{"model": "multi-label image tagger", "horizontal_flip": true, "growth_rate": 16, "num_labels": 75, "init": "xavier_uniform", "beta1": 0.9, "lr_schedule": "step"}
Rows from block 26 of a small multi-label image tagger, named by matrix and row number. Rows with one number belong to one channel. Each number is 50 + 12 x the weight over its row's rms, rounded and kept within 0 to 99. All counts start at 0.
After each channel's rows are labels from the 100 images, of 14848, where the channel reaches its highest value: "strongest on" is what is common among them. Only what is clearly more common there than usual is listed. The data: photos of plants, animals and fungi (iNaturalist). In brackets: how many of the 100.
# conv1: bottleneck pointwise conv (model.blocks.28.conv1.weight, 64x224x1x1), inputs 0-223
# conv2: growth 3x3 conv (model.blocks.28.conv2.weight, 16x64x3x3, transposed), outputs 0-15, a 3x3 kernel for each

conv1.23:51 42 50 51 69 26 67 45 40 46 47 42 38 69 49 46 49 17 60 61 53 45 56 51 67 58 42 44 40 48 45 58 48 58 37 81 67 43 44 43 75 71 42 46 48 33 29 49 56 27 33 27 55 62 61 33 81 44 46 59 55 46 61 31 52 55 54 44 44 67 58 48 62 38 50 48 57 35 55 72 52 33 41 53 44 74 41 40 63 40 55 50 60 23 40 48 65 55 43 44 22 38 67 41 59 62 63 53 59 50 47 67 42 55 54 51 75 54 45 57 57 54 40 47 59 48 54 82 61 68 49 68 38 53 54 51 47 61 59 51 41 49 58 34 64 50 53 52 55 43 50 58 62 66 58 53 27 61 45 51 26 32 75 64 41 46 43 51 29 49 76 61 50 72 57 34 66 51 54 46 50 50 52 68 54 68 44 65 55 59 59 48 54 45 56 67 70 68 39 57 41 53 35 66 38 61 37 58 60 60 57 68 64 29 58 46 38 50 71 55 47 60 48 57
conv2.23:48 49 48 54 62 57 47 51 48 46 46 50 48 52 55 43 42 40 33 27 29 36 37 33 44 43 41 30 35 32 36 29 32 39 41 43 62 59 64 57 55 56 52 52 50 58 66 59 45 46 41 37 36 34 44 46 47 40 50 42 48 50 44 57 62 67 46 53 55 47 48 50 30 38 37 30 45 33 48 53 44 49 49 51 41 41 45 44 39 40 26 32 21 42 49 35 41 50 44 62 58 61 54 51 53 55 51 54 39 40 39 33 37 40 38 37 39 60 58 55 66 65 65 67 70 64 33 38 35 30 36 31 31 35 23 58 62 56 38 45 37 20 23 22
strongest on: class Aves (97); phylum Chordata (97); order Charadriiformes (31)

conv1.56:50 34 42 52 47 51 42 37 56 19 39 45 78 42 32 50 29 43 46 41 48 55 54 61 32 34 51 50 49 61 25 54 48 41 34 55 73 49 52 52 50 52 48 53 41 21 47 37 56 50 57 38 52 48 66 46 35 44 52 36 33 50 46 36 52 44 49 58 60 44 53 39 43 43 38 38 40 31 50 66 46 33 29 32 51 57 36 34 55 33 53 60 57 45 38 48 63 51 43 52 30 50 35 60 65 46 50 47 64 50 53 43 42 43 61 38 59 52 44 41 52 32 33 34 35 60 33 57 51 51 46 56 36 64 59 47 36 50 43 19 34 56 55 45 40 42 60 52 29 51 40 48 46 46 35 52 60 61 35 28 39 41 38 62 19 47 45 46 32 55 70 35 55 52 40 65 62 60 37 53 50 66 49 58 46 53 39 18 42 42 54 52 52 43 44 59 68 32 41 58 60 43 51 61 26 63 35 63 38 22 57 10 36 61 51 44 71 66 46 27 36 47 33 26
conv2.56:60 64 68 52 54 58 45 47 46 58 56 64 51 42 53 68 57 64 59 42 57 56 46 58 63 50 61 36 44 45 49 54 58 58 62 62 24 33 30 32 44 38 37 47 42 52 49 52 54 52 56 57 54 58 51 55 55 59 57 58 60 54 55 35 41 27 38 48 36 29 38 28 37 36 39 47 46 52 52 54 58 45 37 43 44 40 47 52 49 54 48 49 41 51 49 49 48 49 47 16 35 14 21 50 20 05 26 01 46 45 46 42 41 44 45 41 43 58 58 62 56 54 58 56 57 61 57 51 60 48 42 51 51 44 50 35 34 29 44 49 39 44 48 47
strongest on: kingdom Plantae (45); phylum Tracheophyta (45); class Magnoliopsida (41)

conv1.39:25 19 60 57 38 46 71 47 38 51 51 23 36 54 47 38 51 72 49 59 57 34 27 41 53 46 66 38 40 54 47 40 42 48 53 63 41 52 72 20 55 72 50 54 50 32 50 31 60 59 39 43 43 29 65 42 52 62 60 56 58 49 62 64 46 37 49 72 58 41 49 64 46 54 57 46 32 46 54 46 50 38 50 59 38 40 42 40 62 39 51 44 29 58 47 76 64 29 40 55 57 53 66 51 47 59 52 41 56 40 64 56 52 37 58 35 50 54 44 52 45 49 33 48 26 45 44 39 52 41 54 55 39 60 44 36 46 60 63 39 34 39 58 56 45 57 56 65 32 57 49 60 39 50 34 53 58 19 54 59 46 55 34 34 53 38 54 32 35 49 23 47 39 50 48 60 33 61 43 52 56 34 33 35 54 25 45 40 54 64 59 47 42 72 43 35 71 79 52 62 63 44 44 36 64 43 63 52 59 66 40 49 48 58 65 56 45 07 54 49 29 61 33 59
conv2.39:40 40 38 50 52 49 46 48 48 42 44 34 42 46 35 42 39 32 20 26 32 29 37 34 26 30 28 43 54 51 52 60 51 62 69 56 31 34 40 20 29 30 36 40 34 70 62 64 69 58 67 77 65 78 46 45 44 54 56 58 58 58 56 54 45 51 48 37 51 49 38 52 54 55 58 45 49 48 45 44 43 45 55 44 41 48 42 53 50 52 56 56 61 53 50 55 53 46 51 82 73 85 70 58 70 79 69 80 40 46 43 41 44 40 41 47 45 57 58 54 50 51 44 48 47 42 51 54 50 48 50 48 39 40 43 54 53 54 53 47 50 51 49 53
strongest on: phylum Chordata (100); order Charadriiformes (33)

conv1.43:34 32 84 56 30 47 44 60 40 51 48 57 44 67 65 77 18 51 42 68 24 45 41 48 63 65 50 29 69 56 42 49 59 46 51 46 39 39 52 30 55 51 43 36 47 73 48 48 53 41 48 66 51 49 46 59 41 36 45 48 62 37 71 54 32 40 49 56 63 39 53 67 57 48 56 55 13 56 56 50 51 59 36 59 56 56 44 57 52 46 44 62 27 31 32 46 39 56 33 61 53 70 42 61 26 54 43 48 23 52 56 57 53 36 46 48 59 48 49 41 56 46 66 50 49 41 32 47 60 51 37 60 52 53 70 44 79 53 33 54 44 36 40 43 28 54 40 65 48 54 47 40 48 49 49 37 44 51 58 39 43 59 75 48 63 75 37 65 30 52 63 72 63 47 35 34 56 47 54 74 72 34 43 55 66 54 75 69 69 61 51 62 46 41 42 53 58 42 44 50 46 46 41 61 54 48 51 30 42 59 33 50 46 55 64 37 45 60 45 42 34 34 69 40
conv2.43:40 46 38 52 62 51 51 59 57 53 47 54 51 49 53 51 50 55 54 54 58 53 59 58 58 64 65 47 37 49 39 33 42 53 51 52 38 43 43 48 50 42 39 47 39 58 59 60 58 62 57 54 61 63 70 66 74 61 53 62 67 60 67 67 69 65 58 58 55 64 61 60 42 56 55 38 49 49 35 40 40 40 35 40 19 15 16 20 28 20 51 52 59 41 44 41 30 37 36 57 52 49 52 49 53 50 50 51 41 34 40 40 34 40 40 39 46 56 58 61 64 64 65 68 67 70 65 63 65 59 58 63 65 58 65 77 68 70 58 49 50 57 50 47
strongest on: order Anseriformes (40); family: Anatidae (40)

conv1.1:46 44 49 31 48 55 53 62 40 71 29 47 54 36 41 30 33 42 69 54 23 47 56 52 47 49 45 28 50 49 29 45 58 51 41 48 27 63 41 56 48 34 45 56 57 46 59 43 49 43 56 43 46 41 57 49 56 55 60 47 56 56 48 46 48 46 58 52 19 57 52 43 30 53 51 39 42 58 50 54 68 73 23 37 35 37 55 49 55 39 42 61 54 56 26 32 48 48 34 49 40 42 47 49 72 38 51 40 30 55 65 46 55 38 58 44 35 48 51 42 73 56 44 56 41 51 35 33 48 59 43 30 34 56 29 41 44 53 63 54 35 23 58 42 59 58 55 54 47 67 62 66 53 55 54 24 55 39 45 32 56 52 47 26 47 77 34 51 47 42 43 43 51 32 52 56 26 63 44 75 39 28 29 27 71 18 68 59 61 57 65 60 37 44 23 42 45 50 52 38 53 64 46 59 53 62 40 33 60 54 33 47 33 55 42 52 48 33 35 39 35 39 51 28
conv2.1:36 34 28 51 60 51 44 48 46 57 62 54 48 60 53 47 52 51 61 55 56 44 41 44 43 39 38 43 47 38 37 49 42 33 42 39 58 56 62 46 44 48 59 51 52 58 54 55 53 54 55 43 46 50 71 67 71 71 59 73 74 58 68 88 67 82 76 52 71 94 70 91 66 56 58 62 53 62 74 61 66 45 47 37 48 51 44 50 48 47 43 46 35 48 62 43 43 52 37 66 52 56 55 44 49 58 49 54 55 55 53 55 54 55 61 55 65 53 50 53 53 51 51 46 44 46 35 40 28 35 41 32 31 35 33 49 46 44 49 53 51 43 48 45
strongest on: order Passeriformes (98); class Aves (98); phylum Chordata (98)

conv1.7:54 43 44 19 42 54 48 49 40 45 52 60 53 40 17 42 52 56 54 56 57 47 52 49 42 30 44 52 49 61 45 47 34 52 30 54 38 58 55 35 44 39 50 52 53 42 44 41 49 41 61 53 37 62 59 59 54 36 58 36 34 57 44 47 62 59 42 38 42 57 67 53 51 37 50 38 36 47 27 63 61 43 48 53 54 43 54 44 50 22 38 44 53 69 40 36 50 49 43 29 43 43 53 29 58 46 61 52 50 22 57 38 49 45 51 42 55 68 35 50 52 41 25 63 36 52 23 36 38 48 71 54 38 56 52 16 42 62 36 59 22 25 24 52 41 32 48 46 50 48 41 43 57 45 60 53 62 53 35 66 42 39 43 48 54 47 40 67 19 67 58 38 27 60 58 44 45 43 28 55 49 44 58 43 53 58 62 49 52 63 44 70 34 34 28 38 55 55 65 46 45 72 27 52 46 52 42 24 39 61 35 42 45 55 54 20 38 29 42 51 46 53 25 26
conv2.7:45 40 41 41 36 42 32 25 35 65 66 65 58 68 62 50 60 54 35 39 36 49 48 47 44 40 40 32 39 32 47 52 40 44 47 37 55 49 58 47 41 46 53 48 47 30 27 19 36 35 24 32 26 22 65 57 64 52 45 53 57 53 60 62 58 63 50 46 52 51 46 53 49 55 56 60 54 60 62 61 61 47 39 40 50 50 53 50 44 45 36 35 39 54 49 45 52 51 54 52 48 47 37 38 43 27 33 39 58 59 63 49 50 55 52 50 60 46 51 40 50 58 47 43 44 37 28 32 34 41 42 38 47 45 36 79 75 79 72 69 74 66 63 66
strongest on: class Aves (91); order Passeriformes (90); family: Parulidae (38)

conv1.26:46 38 51 68 52 54 49 59 45 39 52 52 54 19 49 30 59 46 65 60 41 43 43 59 54 69 53 22 35 28 43 46 58 60 52 61 55 44 56 71 40 36 30 49 48 37 59 42 64 48 36 27 65 34 61 56 50 46 62 49 46 54 55 46 57 42 56 44 40 29 49 51 44 39 34 44 70 47 58 39 44 23 50 33 33 39 53 37 55 54 58 51 58 45 39 25 48 43 50 54 50 26 40 38 64 57 57 62 43 45 49 67 42 52 50 48 54 44 45 36 63 46 37 54 49 48 55 50 60 46 24 41 29 45 34 45 60 43 43 43 60 40 49 60 37 42 32 64 53 56 48 59 61 34 58 20 50 44 50 61 63 53 49 41 65 74 57 53 39 71 47 44 66 28 41 46 35 39 45 56 44 27 53 38 49 22 54 40 63 56 75 56 27 37 40 41 27 59 51 46 46 37 52 64 57 30 71 44 38 40 39 63 24 50 29 37 61 17 68 36 37 52 32 40
conv2.26:48 42 37 60 58 61 60 59 60 32 32 28 36 50 36 35 43 35 73 66 64 62 57 65 64 52 63 58 55 57 54 59 60 55 49 53 55 54 54 46 43 52 49 45 48 56 53 51 46 46 52 40 36 39 39 39 43 45 48 53 51 48 57 83 71 89 70 53 72 77 64 82 43 34 39 31 37 37 47 47 47 48 52 45 62 66 56 61 62 59 37 47 40 43 49 42 48 48 50 75 67 80 51 39 55 63 53 65 57 56 55 56 50 53 54 49 60 49 49 48 52 54 48 40 39 39 48 49 48 59 59 59 61 61 63 25 26 23 40 36 33 43 43 35
strongest on: class Aves (100); phylum Chordata (100); order Passeriformes (64)

conv1.22:49 53 71 67 57 86 38 60 58 70 33 75 66 70 53 59 60 56 39 52 50 30 58 27 57 71 36 32 51 60 42 52 73 51 34 52 54 52 33 38 49 36 44 45 45 55 65 54 58 48 48 49 57 66 42 45 57 40 36 57 61 49 25 67 41 38 51 33 71 60 36 60 51 29 56 50 32 57 66 60 49 34 48 71 47 44 60 59 64 25 38 57 44 58 48 28 30 61 42 42 54 54 54 40 36 49 54 46 52 65 41 46 57 39 54 39 29 58 27 52 63 43 46 31 28 47 54 49 72 21 71 52 48 53 42 43 57 59 54 52 39 19 43 44 59 42 38 51 66 20 50 44 39 32 57 44 33 43 69 51 56 35 53 38 49 46 38 49 38 54 47 30 54 41 50 38 53 52 57 54 45 44 40 39 49 57 33 60 58 67 42 43 67 28 29 57 57 56 68 49 48 45 40 54 42 64 34 46 54 47 41 40 37 39 28 36 51 46 41 39 48 28 56 42
conv2.22:23 27 22 35 37 34 42 36 38 48 60 49 53 56 52 43 55 50 75 67 72 69 61 68 65 56 62 72 64 67 58 57 65 34 30 46 55 53 60 62 55 59 63 63 69 40 42 41 47 41 48 45 46 53 77 74 85 65 59 67 68 63 66 49 54 58 41 47 51 53 53 54 43 45 50 46 43 52 59 54 57 78 80 83 56 73 69 49 66 46 52 44 42 41 40 43 53 49 57 46 46 48 45 47 50 46 45 45 49 44 45 47 39 38 50 36 34 52 46 56 56 57 53 47 51 51 53 55 59 53 54 59 63 57 62 61 62 58 40 48 36 42 46 31
strongest on: order Anseriformes (32); family: Anatidae (32); order Odonata (31)

conv1.45:50 63 62 66 44 65 38 53 48 81 48 57 44 42 37 44 54 62 49 24 62 38 34 57 47 51 37 68 29 43 32 47 39 36 32 36 66 44 38 41 56 62 36 66 34 64 56 66 51 49 45 45 43 42 43 59 59 53 48 58 50 40 59 56 45 43 47 43 32 50 64 52 37 63 51 51 52 50 24 35 46 54 50 60 61 50 14 51 53 57 72 53 48 52 52 35 51 52 49 39 61 65 24 67 49 40 56 28 43 69 52 48 57 27 57 53 39 56 59 46 42 50 52 57 56 50 51 55 27 59 49 38 46 42 38 43 48 48 37 64 33 47 44 70 53 36 45 60 61 42 68 54 71 53 47 39 38 63 56 59 53 48 52 39 45 67 36 60 26 49 50 53 51 60 71 58 64 62 42 29 35 34 28 27 56 54 65 42 65 71 33 33 61 52 49 40 45 75 32 15 56 22 58 51 45 56 69 29 34 54 43 31 41 39 37 39 39 41 46 39 63 50 60 28
conv2.45:64 62 62 54 51 50 60 58 49 49 59 58 52 60 56 60 66 63 63 54 64 57 49 59 50 51 53 48 50 53 41 49 44 39 44 45 71 70 66 52 54 46 39 41 35 58 51 44 54 59 49 43 57 46 97 83 92 76 50 56 45 22 33 73 72 71 58 53 55 33 34 43 70 67 72 53 43 50 38 40 36 52 47 51 53 46 46 51 53 52 78 73 75 65 52 59 49 39 48 46 37 41 52 46 53 40 32 53 63 61 67 54 51 55 48 33 45 41 40 37 53 50 53 52 55 50 60 57 62 57 54 55 51 53 49 49 49 59 43 41 46 37 33 35
strongest on: class Aves (97); phylum Chordata (97); order Passeriformes (59)

conv1.19:33 40 49 42 52 55 39 37 59 49 31 39 52 54 61 53 40 60 37 31 29 58 37 59 47 43 49 24 58 36 47 58 53 58 41 28 49 50 50 46 45 48 32 62 69 61 53 53 41 51 66 66 61 52 40 44 33 67 56 38 45 59 27 31 46 54 42 50 27 65 49 66 60 35 53 43 46 53 63 50 46 39 59 67 56 40 55 64 36 48 52 60 31 59 37 53 48 57 57 57 42 76 67 59 26 38 47 47 36 42 47 45 56 50 58 65 42 43 46 35 35 57 60 36 49 33 35 43 39 72 60 46 44 51 27 53 41 39 28 67 38 39 72 34 39 64 50 47 62 47 52 49 64 66 59 42 22 49 78 66 41 18 64 61 61 47 53 45 36 53 39 40 31 53 48 21 44 53 72 46 48 64 32 52 42 42 43 45 64 65 69 69 49 48 42 53 68 50 37 35 54 45 46 55 43 50 53 42 30 30 37 15 33 50 52 27 36 50 61 52 49 41 55 49
conv2.19:41 54 53 37 39 44 23 28 37 42 42 45 48 47 51 59 57 65 52 51 50 50 53 51 48 53 51 68 58 59 62 49 56 61 52 57 44 45 46 49 46 50 51 54 55 31 36 34 35 44 42 20 26 28 52 54 51 48 49 52 45 51 51 37 45 37 33 42 34 41 43 40 49 54 48 45 54 54 34 38 34 44 47 54 46 42 48 51 50 50 70 64 80 64 59 68 71 66 73 55 57 51 49 53 49 52 57 53 51 48 51 53 48 52 55 51 60 46 49 47 41 45 41 27 26 19 58 60 65 46 46 50 40 40 42 77 63 80 75 58 76 84 70 82
strongest on: phylum Arthropoda (86); class Insecta (85); order Odonata (45); family: Lycaenidae (25)

conv1.14:60 58 37 60 62 61 50 46 30 38 36 62 47 80 64 48 52 39 39 58 66 45 39 36 44 50 21 73 20 45 49 50 51 66 49 46 42 65 63 64 33 55 54 48 54 47 59 53 68 47 47 42 44 49 41 47 61 48 54 62 54 54 58 35 66 58 48 62 38 37 60 61 60 43 50 55 58 51 36 63 58 37 42 63 31 17 58 45 43 38 59 53 56 71 40 40 52 40 64 46 22 47 51 46 52 43 65 53 67 51 29 66 42 46 65 43 54 45 75 44 61 60 38 48 52 48 84 59 67 48 63 36 47 65 29 67 64 60 66 62 40 62 51 62 53 55 46 72 29 53 58 46 36 57 63 49 64 42 47 64 57 48 60 45 55 48 60 66 32 67 48 55 56 38 67 35 59 55 19 62 60 47 60 42 52 36 46 66 57 79 56 73 37 55 37 29 45 34 73 54 50 34 64 53 62 48 45 41 39 67 42 62 28 54 38 46 55 59 40 36 45 41 51 44
conv2.14:34 28 36 37 37 42 43 45 50 70 73 67 61 69 65 53 47 50 50 45 46 53 49 56 68 62 63 64 64 60 62 61 61 63 61 66 20 32 28 33 42 38 38 46 39 42 40 46 46 44 47 40 40 42 51 41 44 54 49 52 62 53 60 58 57 60 58 58 58 60 57 59 36 28 34 40 43 44 54 49 56 51 46 56 47 50 50 44 44 41 41 46 47 35 37 26 38 38 36 55 59 56 53 53 55 50 53 56 66 60 62 73 68 72 75 72 77 40 39 43 51 47 52 50 52 61 64 65 64 66 63 65 69 66 64 33 34 36 37 28 35 41 41 40
strongest on: order Lepidoptera (51); family: Nymphalidae (36)

conv1.51:59 58 32 51 54 58 50 36 59 43 70 51 51 52 57 62 67 26 40 62 38 45 42 37 47 58 58 49 51 42 60 64 42 50 45 60 26 59 22 68 33 54 68 55 56 43 61 39 57 54 56 65 40 44 62 65 38 46 36 59 60 56 35 39 55 38 73 56 45 45 51 42 61 53 47 54 48 39 67 49 54 72 55 63 60 66 51 41 42 30 55 51 53 59 51 54 29 39 42 35 28 38 48 39 44 48 50 49 53 56 41 49 47 43 27 36 51 42 58 44 45 45 73 51 35 51 46 50 28 28 59 30 55 66 40 60 31 40 45 50 35 54 52 69 42 58 49 57 59 58 40 25 45 36 42 45 56 46 49 18 30 50 49 53 21 42 55 47 42 47 39 46 35 48 41 34 55 32 61 50 57 55 31 71 42 47 50 57 45 50 50 64 53 63 65 74 52 30 40 40 52 49 56 54 42 58 36 31 42 03 38 66 48 28 61 65 30 48 31 42 75 31 51 72
conv2.51:35 45 32 45 48 41 33 31 30 56 53 53 52 52 54 43 45 53 40 42 42 42 45 46 37 35 33 51 37 50 40 30 35 43 30 36 39 29 40 42 35 38 50 50 53 48 30 44 38 27 32 37 30 36 42 48 36 48 56 41 22 31 24 43 45 44 37 39 41 44 42 50 67 61 63 66 60 63 69 56 68 21 28 23 44 45 34 49 43 49 53 48 56 47 39 43 35 27 27 36 39 46 32 35 38 45 46 47 51 54 50 48 54 48 34 39 32 60 66 56 57 62 55 48 55 47 60 62 59 56 61 59 52 55 53 44 34 38 35 33 35 44 43 38
strongest on: kingdom Plantae (45); phylum Tracheophyta (45); order Charadriiformes (26)

conv1.53:25 65 50 61 63 31 47 60 42 50 18 45 47 29 67 48 58 50 44 32 51 59 39 41 35 38 61 57 41 43 37 47 59 46 49 57 54 55 46 39 51 44 49 73 45 61 33 41 53 39 63 63 69 53 46 40 47 66 45 49 42 64 44 25 59 48 36 55 34 64 57 50 56 28 40 40 66 57 60 41 52 40 31 49 56 64 48 56 46 33 52 49 68 27 40 52 42 60 59 36 36 70 55 46 40 63 48 57 58 51 28 43 45 30 48 62 48 44 48 49 22 51 27 72 33 43 71 44 47 49 51 51 39 63 32 52 53 38 30 49 27 50 28 48 27 51 70 72 38 45 56 57 33 20 36 60 29 82 61 46 55 55 57 38 62 60 70 52 42 75 53 57 46 36 52 45 47 71 48 51 52 41 46 34 41 38 54 49 54 46 65 54 23 31 52 53 48 45 53 53 32 46 50 48 46 30 25 48 58 60 52 48 45 72 42 34 40 54 38 38 48 29 50 48
conv2.53:48 42 55 59 46 57 61 55 59 55 55 56 48 48 49 48 44 35 47 50 51 42 48 48 37 33 33 61 66 57 51 50 55 60 67 62 46 55 47 40 52 44 42 43 44 40 51 42 44 49 40 41 50 42 51 55 52 50 49 52 55 47 48 47 45 50 39 35 42 39 32 39 50 59 56 38 43 44 46 45 45 60 58 64 55 41 61 61 50 67 46 58 47 57 62 51 64 67 62 68 69 66 58 52 55 57 57 61 97 83 92 76 56 77 85 71 87 31 30 37 36 36 40 42 47 40 51 53 54 44 41 49 38 33 36 67 58 65 55 40 50 59 45 57
strongest on: order Lepidoptera (99); class Insecta (99); phylum Arthropoda (99); family: Nymphalidae (46)

conv1.2:48 45 57 52 39 61 45 39 37 46 55 57 61 43 58 27 47 52 48 44 58 33 56 54 39 32 56 51 47 67 47 60 39 19 41 63 68 47 49 45 37 63 46 25 27 48 70 45 41 61 31 42 45 41 45 56 47 41 29 49 47 48 73 61 43 75 60 47 43 49 44 58 22 32 43 47 15 56 49 41 33 48 46 34 36 47 54 48 42 50 36 44 43 36 62 59 61 72 54 48 69 57 50 63 57 38 28 29 55 48 87 34 53 39 51 57 54 35 32 63 26 49 46 37 43 49 41 73 54 58 51 52 23 58 67 64 31 69 48 39 55 51 45 72 46 48 52 34 46 60 38 58 62 43 35 47 59 42 51 36 44 63 57 51 56 37 48 49 42 51 73 42 46 40 50 60 32 71 39 49 51 43 63 92 63 42 40 37 52 53 49 62 44 54 57 64 57 40 41 48 64 31 36 44 58 47 41 29 41 55 45 52 53 65 45 32 46 54 43 30 43 58 60 47
conv2.2:60 64 65 54 53 60 59 58 63 59 58 56 65 56 55 62 56 63 30 27 36 37 35 41 35 36 38 50 51 53 48 51 47 49 51 51 58 52 56 55 46 53 54 47 54 66 59 70 66 61 71 89 82 94 34 32 29 42 45 38 36 43 39 43 46 38 46 50 44 57 54 55 73 63 63 64 58 59 70 71 72 61 62 64 58 60 60 53 58 57 61 58 54 54 60 48 41 36 32 46 49 43 51 52 50 55 52 52 43 49 39 36 38 29 31 30 21 59 62 65 51 53 57 61 62 57 49 45 42 47 46 46 34 38 43 59 60 59 53 52 52 51 48 48
strongest on: kingdom Plantae (44); phylum Tracheophyta (44); class Magnoliopsida (37)

conv1.37:43 55 37 66 48 49 36 55 55 69 52 59 69 53 52 27 57 71 47 52 21 26 60 37 31 22 52 34 25 52 40 46 64 52 45 60 43 52 63 52 60 50 37 37 44 66 42 39 57 32 42 34 64 50 59 57 46 47 38 61 61 50 46 71 47 73 54 35 62 79 60 68 34 52 58 18 34 62 49 43 31 68 35 33 22 49 49 41 68 53 60 44 31 41 39 41 35 56 49 49 49 50 63 54 64 64 36 43 45 40 51 40 53 55 64 39 33 37 29 44 58 43 51 55 41 60 37 52 50 54 61 47 39 51 68 51 47 71 49 54 36 38 44 46 45 42 31 75 47 49 40 61 41 56 45 54 43 35 70 37 33 48 53 45 59 40 57 52 34 49 60 26 40 35 46 41 44 60 26 60 39 40 37 40 60 49 39 38 58 53 70 52 57 51 54 58 47 51 37 33 47 31 38 52 47 39 47 35 55 37 18 62 45 64 32 40 46 34 45 31 32 48 45 52
conv2.37:44 42 43 58 54 57 60 66 61 32 46 37 42 54 36 32 37 30 72 68 72 64 56 61 59 50 61 71 65 61 56 53 49 53 52 52 64 65 68 57 52 63 70 61 75 62 62 62 63 60 54 65 63 67 46 44 46 52 53 51 70 68 63 64 59 61 61 54 56 71 63 64 61 58 64 62 56 66 80 74 74 61 66 60 57 58 55 59 56 56 62 66 50 60 67 53 67 75 68 65 61 60 53 44 50 59 53 62 62 60 60 57 50 55 57 48 53 41 36 41 43 49 46 34 37 35 34 34 32 39 41 33 40 43 36 47 48 45 45 47 48 43 47 51
strongest on: class Aves (96); phylum Chordata (96); order Passeriformes (54)

conv1.44:54 63 47 49 30 22 50 46 39 63 29 53 53 46 42 51 26 29 44 71 35 80 41 50 35 62 64 51 61 42 38 40 59 44 58 52 45 46 53 48 53 54 35 31 58 37 48 55 56 32 34 40 54 39 38 51 44 52 34 38 52 40 78 48 55 59 58 48 45 51 38 49 63 46 45 58 70 53 43 68 37 20 36 43 45 72 56 65 68 44 32 36 66 51 57 63 32 44 51 38 38 53 43 63 56 53 37 72 39 56 42 58 46 42 63 68 48 54 59 47 40 53 56 42 56 72 44 61 53 57 32 66 41 44 45 23 47 73 45 38 80 67 57 42 25 49 42 62 25 58 45 47 68 56 32 40 56 41 35 67 59 51 48 62 56 42 39 48 34 58 49 32 39 58 66 56 49 56 41 43 46 43 34 43 49 51 53 51 65 70 50 59 28 38 42 21 49 52 53 37 24 34 42 56 59 51 41 31 45 43 51 60 37 60 28 55 47 30 60 52 47 57 38 66
conv2.44:56 52 59 57 56 62 44 52 50 51 54 43 53 60 50 51 54 46 62 63 60 63 63 65 63 58 62 27 29 25 50 47 42 55 51 48 63 62 58 65 57 53 52 48 46 70 68 66 53 54 56 54 53 52 49 45 43 56 47 39 52 45 45 55 55 56 56 54 50 53 49 40 44 39 35 53 55 42 42 45 31 69 73 67 59 61 61 46 40 48 40 43 42 42 44 38 50 53 48 83 78 84 74 66 75 88 77 85 66 65 66 73 67 68 70 63 57 48 51 56 55 46 48 53 52 50 45 54 50 52 48 42 56 52 42 55 53 52 62 69 63 61 63 57
strongest on: phylum Chordata (100); class Aves (99); order Pelecaniformes (35); family: Ardeidae (32)

conv1.25:78 61 37 44 46 37 37 34 53 38 50 46 44 61 65 41 55 48 54 60 46 32 50 46 46 37 62 46 66 62 59 42 68 45 42 44 47 61 60 43 49 48 51 45 36 47 40 36 60 52 46 62 25 53 65 26 19 57 41 45 51 42 55 18 53 53 45 26 49 53 47 51 75 44 50 49 60 50 42 48 39 73 42 45 51 46 39 36 65 34 46 36 60 40 56 27 44 62 39 46 60 25 49 47 61 56 49 57 52 50 47 55 38 61 33 27 53 56 40 37 51 58 11 58 49 58 54 53 59 34 71 57 48 48 63 40 64 50 35 27 53 54 42 52 39 39 51 57 61 44 28 54 58 50 60 43 47 50 63 37 56 42 42 42 49 42 37 60 53 46 52 46 28 43 60 45 36 50 60 36 40 47 40 34 59 39 58 60 53 55 31 53 45 56 46 33 61 44 50 39 27 47 38 37 48 36 37 29 70 37 42 32 53 49 63 31 08 42 39 55 44 34 04 53
conv2.25:51 52 51 54 54 53 47 46 45 38 40 40 34 46 36 36 45 37 52 43 40 35 33 32 40 32 34 41 48 49 41 43 50 52 45 49 78 75 78 74 68 70 70 72 68 41 41 34 40 43 39 29 32 27 32 31 32 38 35 46 53 53 57 30 35 37 37 38 42 37 36 41 50 42 49 48 43 45 43 50 44 61 58 55 58 60 57 50 50 51 52 53 58 57 56 58 65 64 66 57 60 57 49 50 50 50 47 47 48 50 51 50 51 54 56 54 55 61 57 72 79 77 75 75 76 73 44 47 44 43 50 50 44 52 54 55 55 58 59 61 63 68 60 63
strongest on: phylum Chordata (97); class Aves (85); order Pelecaniformes (35)

conv1.9:44 58 64 57 27 41 42 45 22 39 21 50 58 30 43 42 58 32 54 40 47 36 44 49 47 64 48 53 45 37 48 32 43 57 41 38 55 66 71 69 71 48 46 48 46 62 36 44 60 46 54 37 48 48 46 57 44 63 65 56 57 27 53 56 53 67 62 59 27 36 32 54 55 51 42 41 54 44 45 39 74 52 40 43 45 50 42 50 38 45 52 49 63 69 69 43 52 49 68 59 62 66 64 60 40 61 42 43 40 72 39 54 72 37 28 38 49 35 50 54 46 51 66 38 50 55 40 33 34 60 40 48 31 23 53 48 42 45 49 55 67 45 59 42 47 45 41 48 53 44 31 40 47 58 46 45 58 15 51 55 31 42 47 31 70 38 63 40 67 55 37 40 40 27 46 50 22 53 54 41 68 65 51 51 48 32 44 15 58 57 58 67 50 43 36 33 50 62 49 41 55 17 66 53 54 48 52 56 40 33 46 42 43 36 30 58 52 34 84 41 53 42 46 53
conv2.9:64 61 63 51 55 63 26 27 24 52 48 50 47 43 48 57 47 52 45 35 41 58 60 64 60 61 62 57 52 50 62 50 57 68 60 68 38 47 46 38 36 39 38 41 39 49 50 46 40 41 40 34 38 36 32 34 24 35 41 31 40 46 45 46 48 42 52 50 50 55 50 50 36 49 43 46 46 46 46 59 58 59 68 65 65 61 63 75 67 76 72 73 73 67 59 60 49 48 48 55 64 59 53 57 53 59 54 59 58 51 57 56 56 61 64 58 67 50 45 34 42 48 48 23 25 24 45 45 41 37 35 34 46 43 35 40 26 40 54 44 57 70 64 72
strongest on: order Lepidoptera (45); order Accipitriformes (25)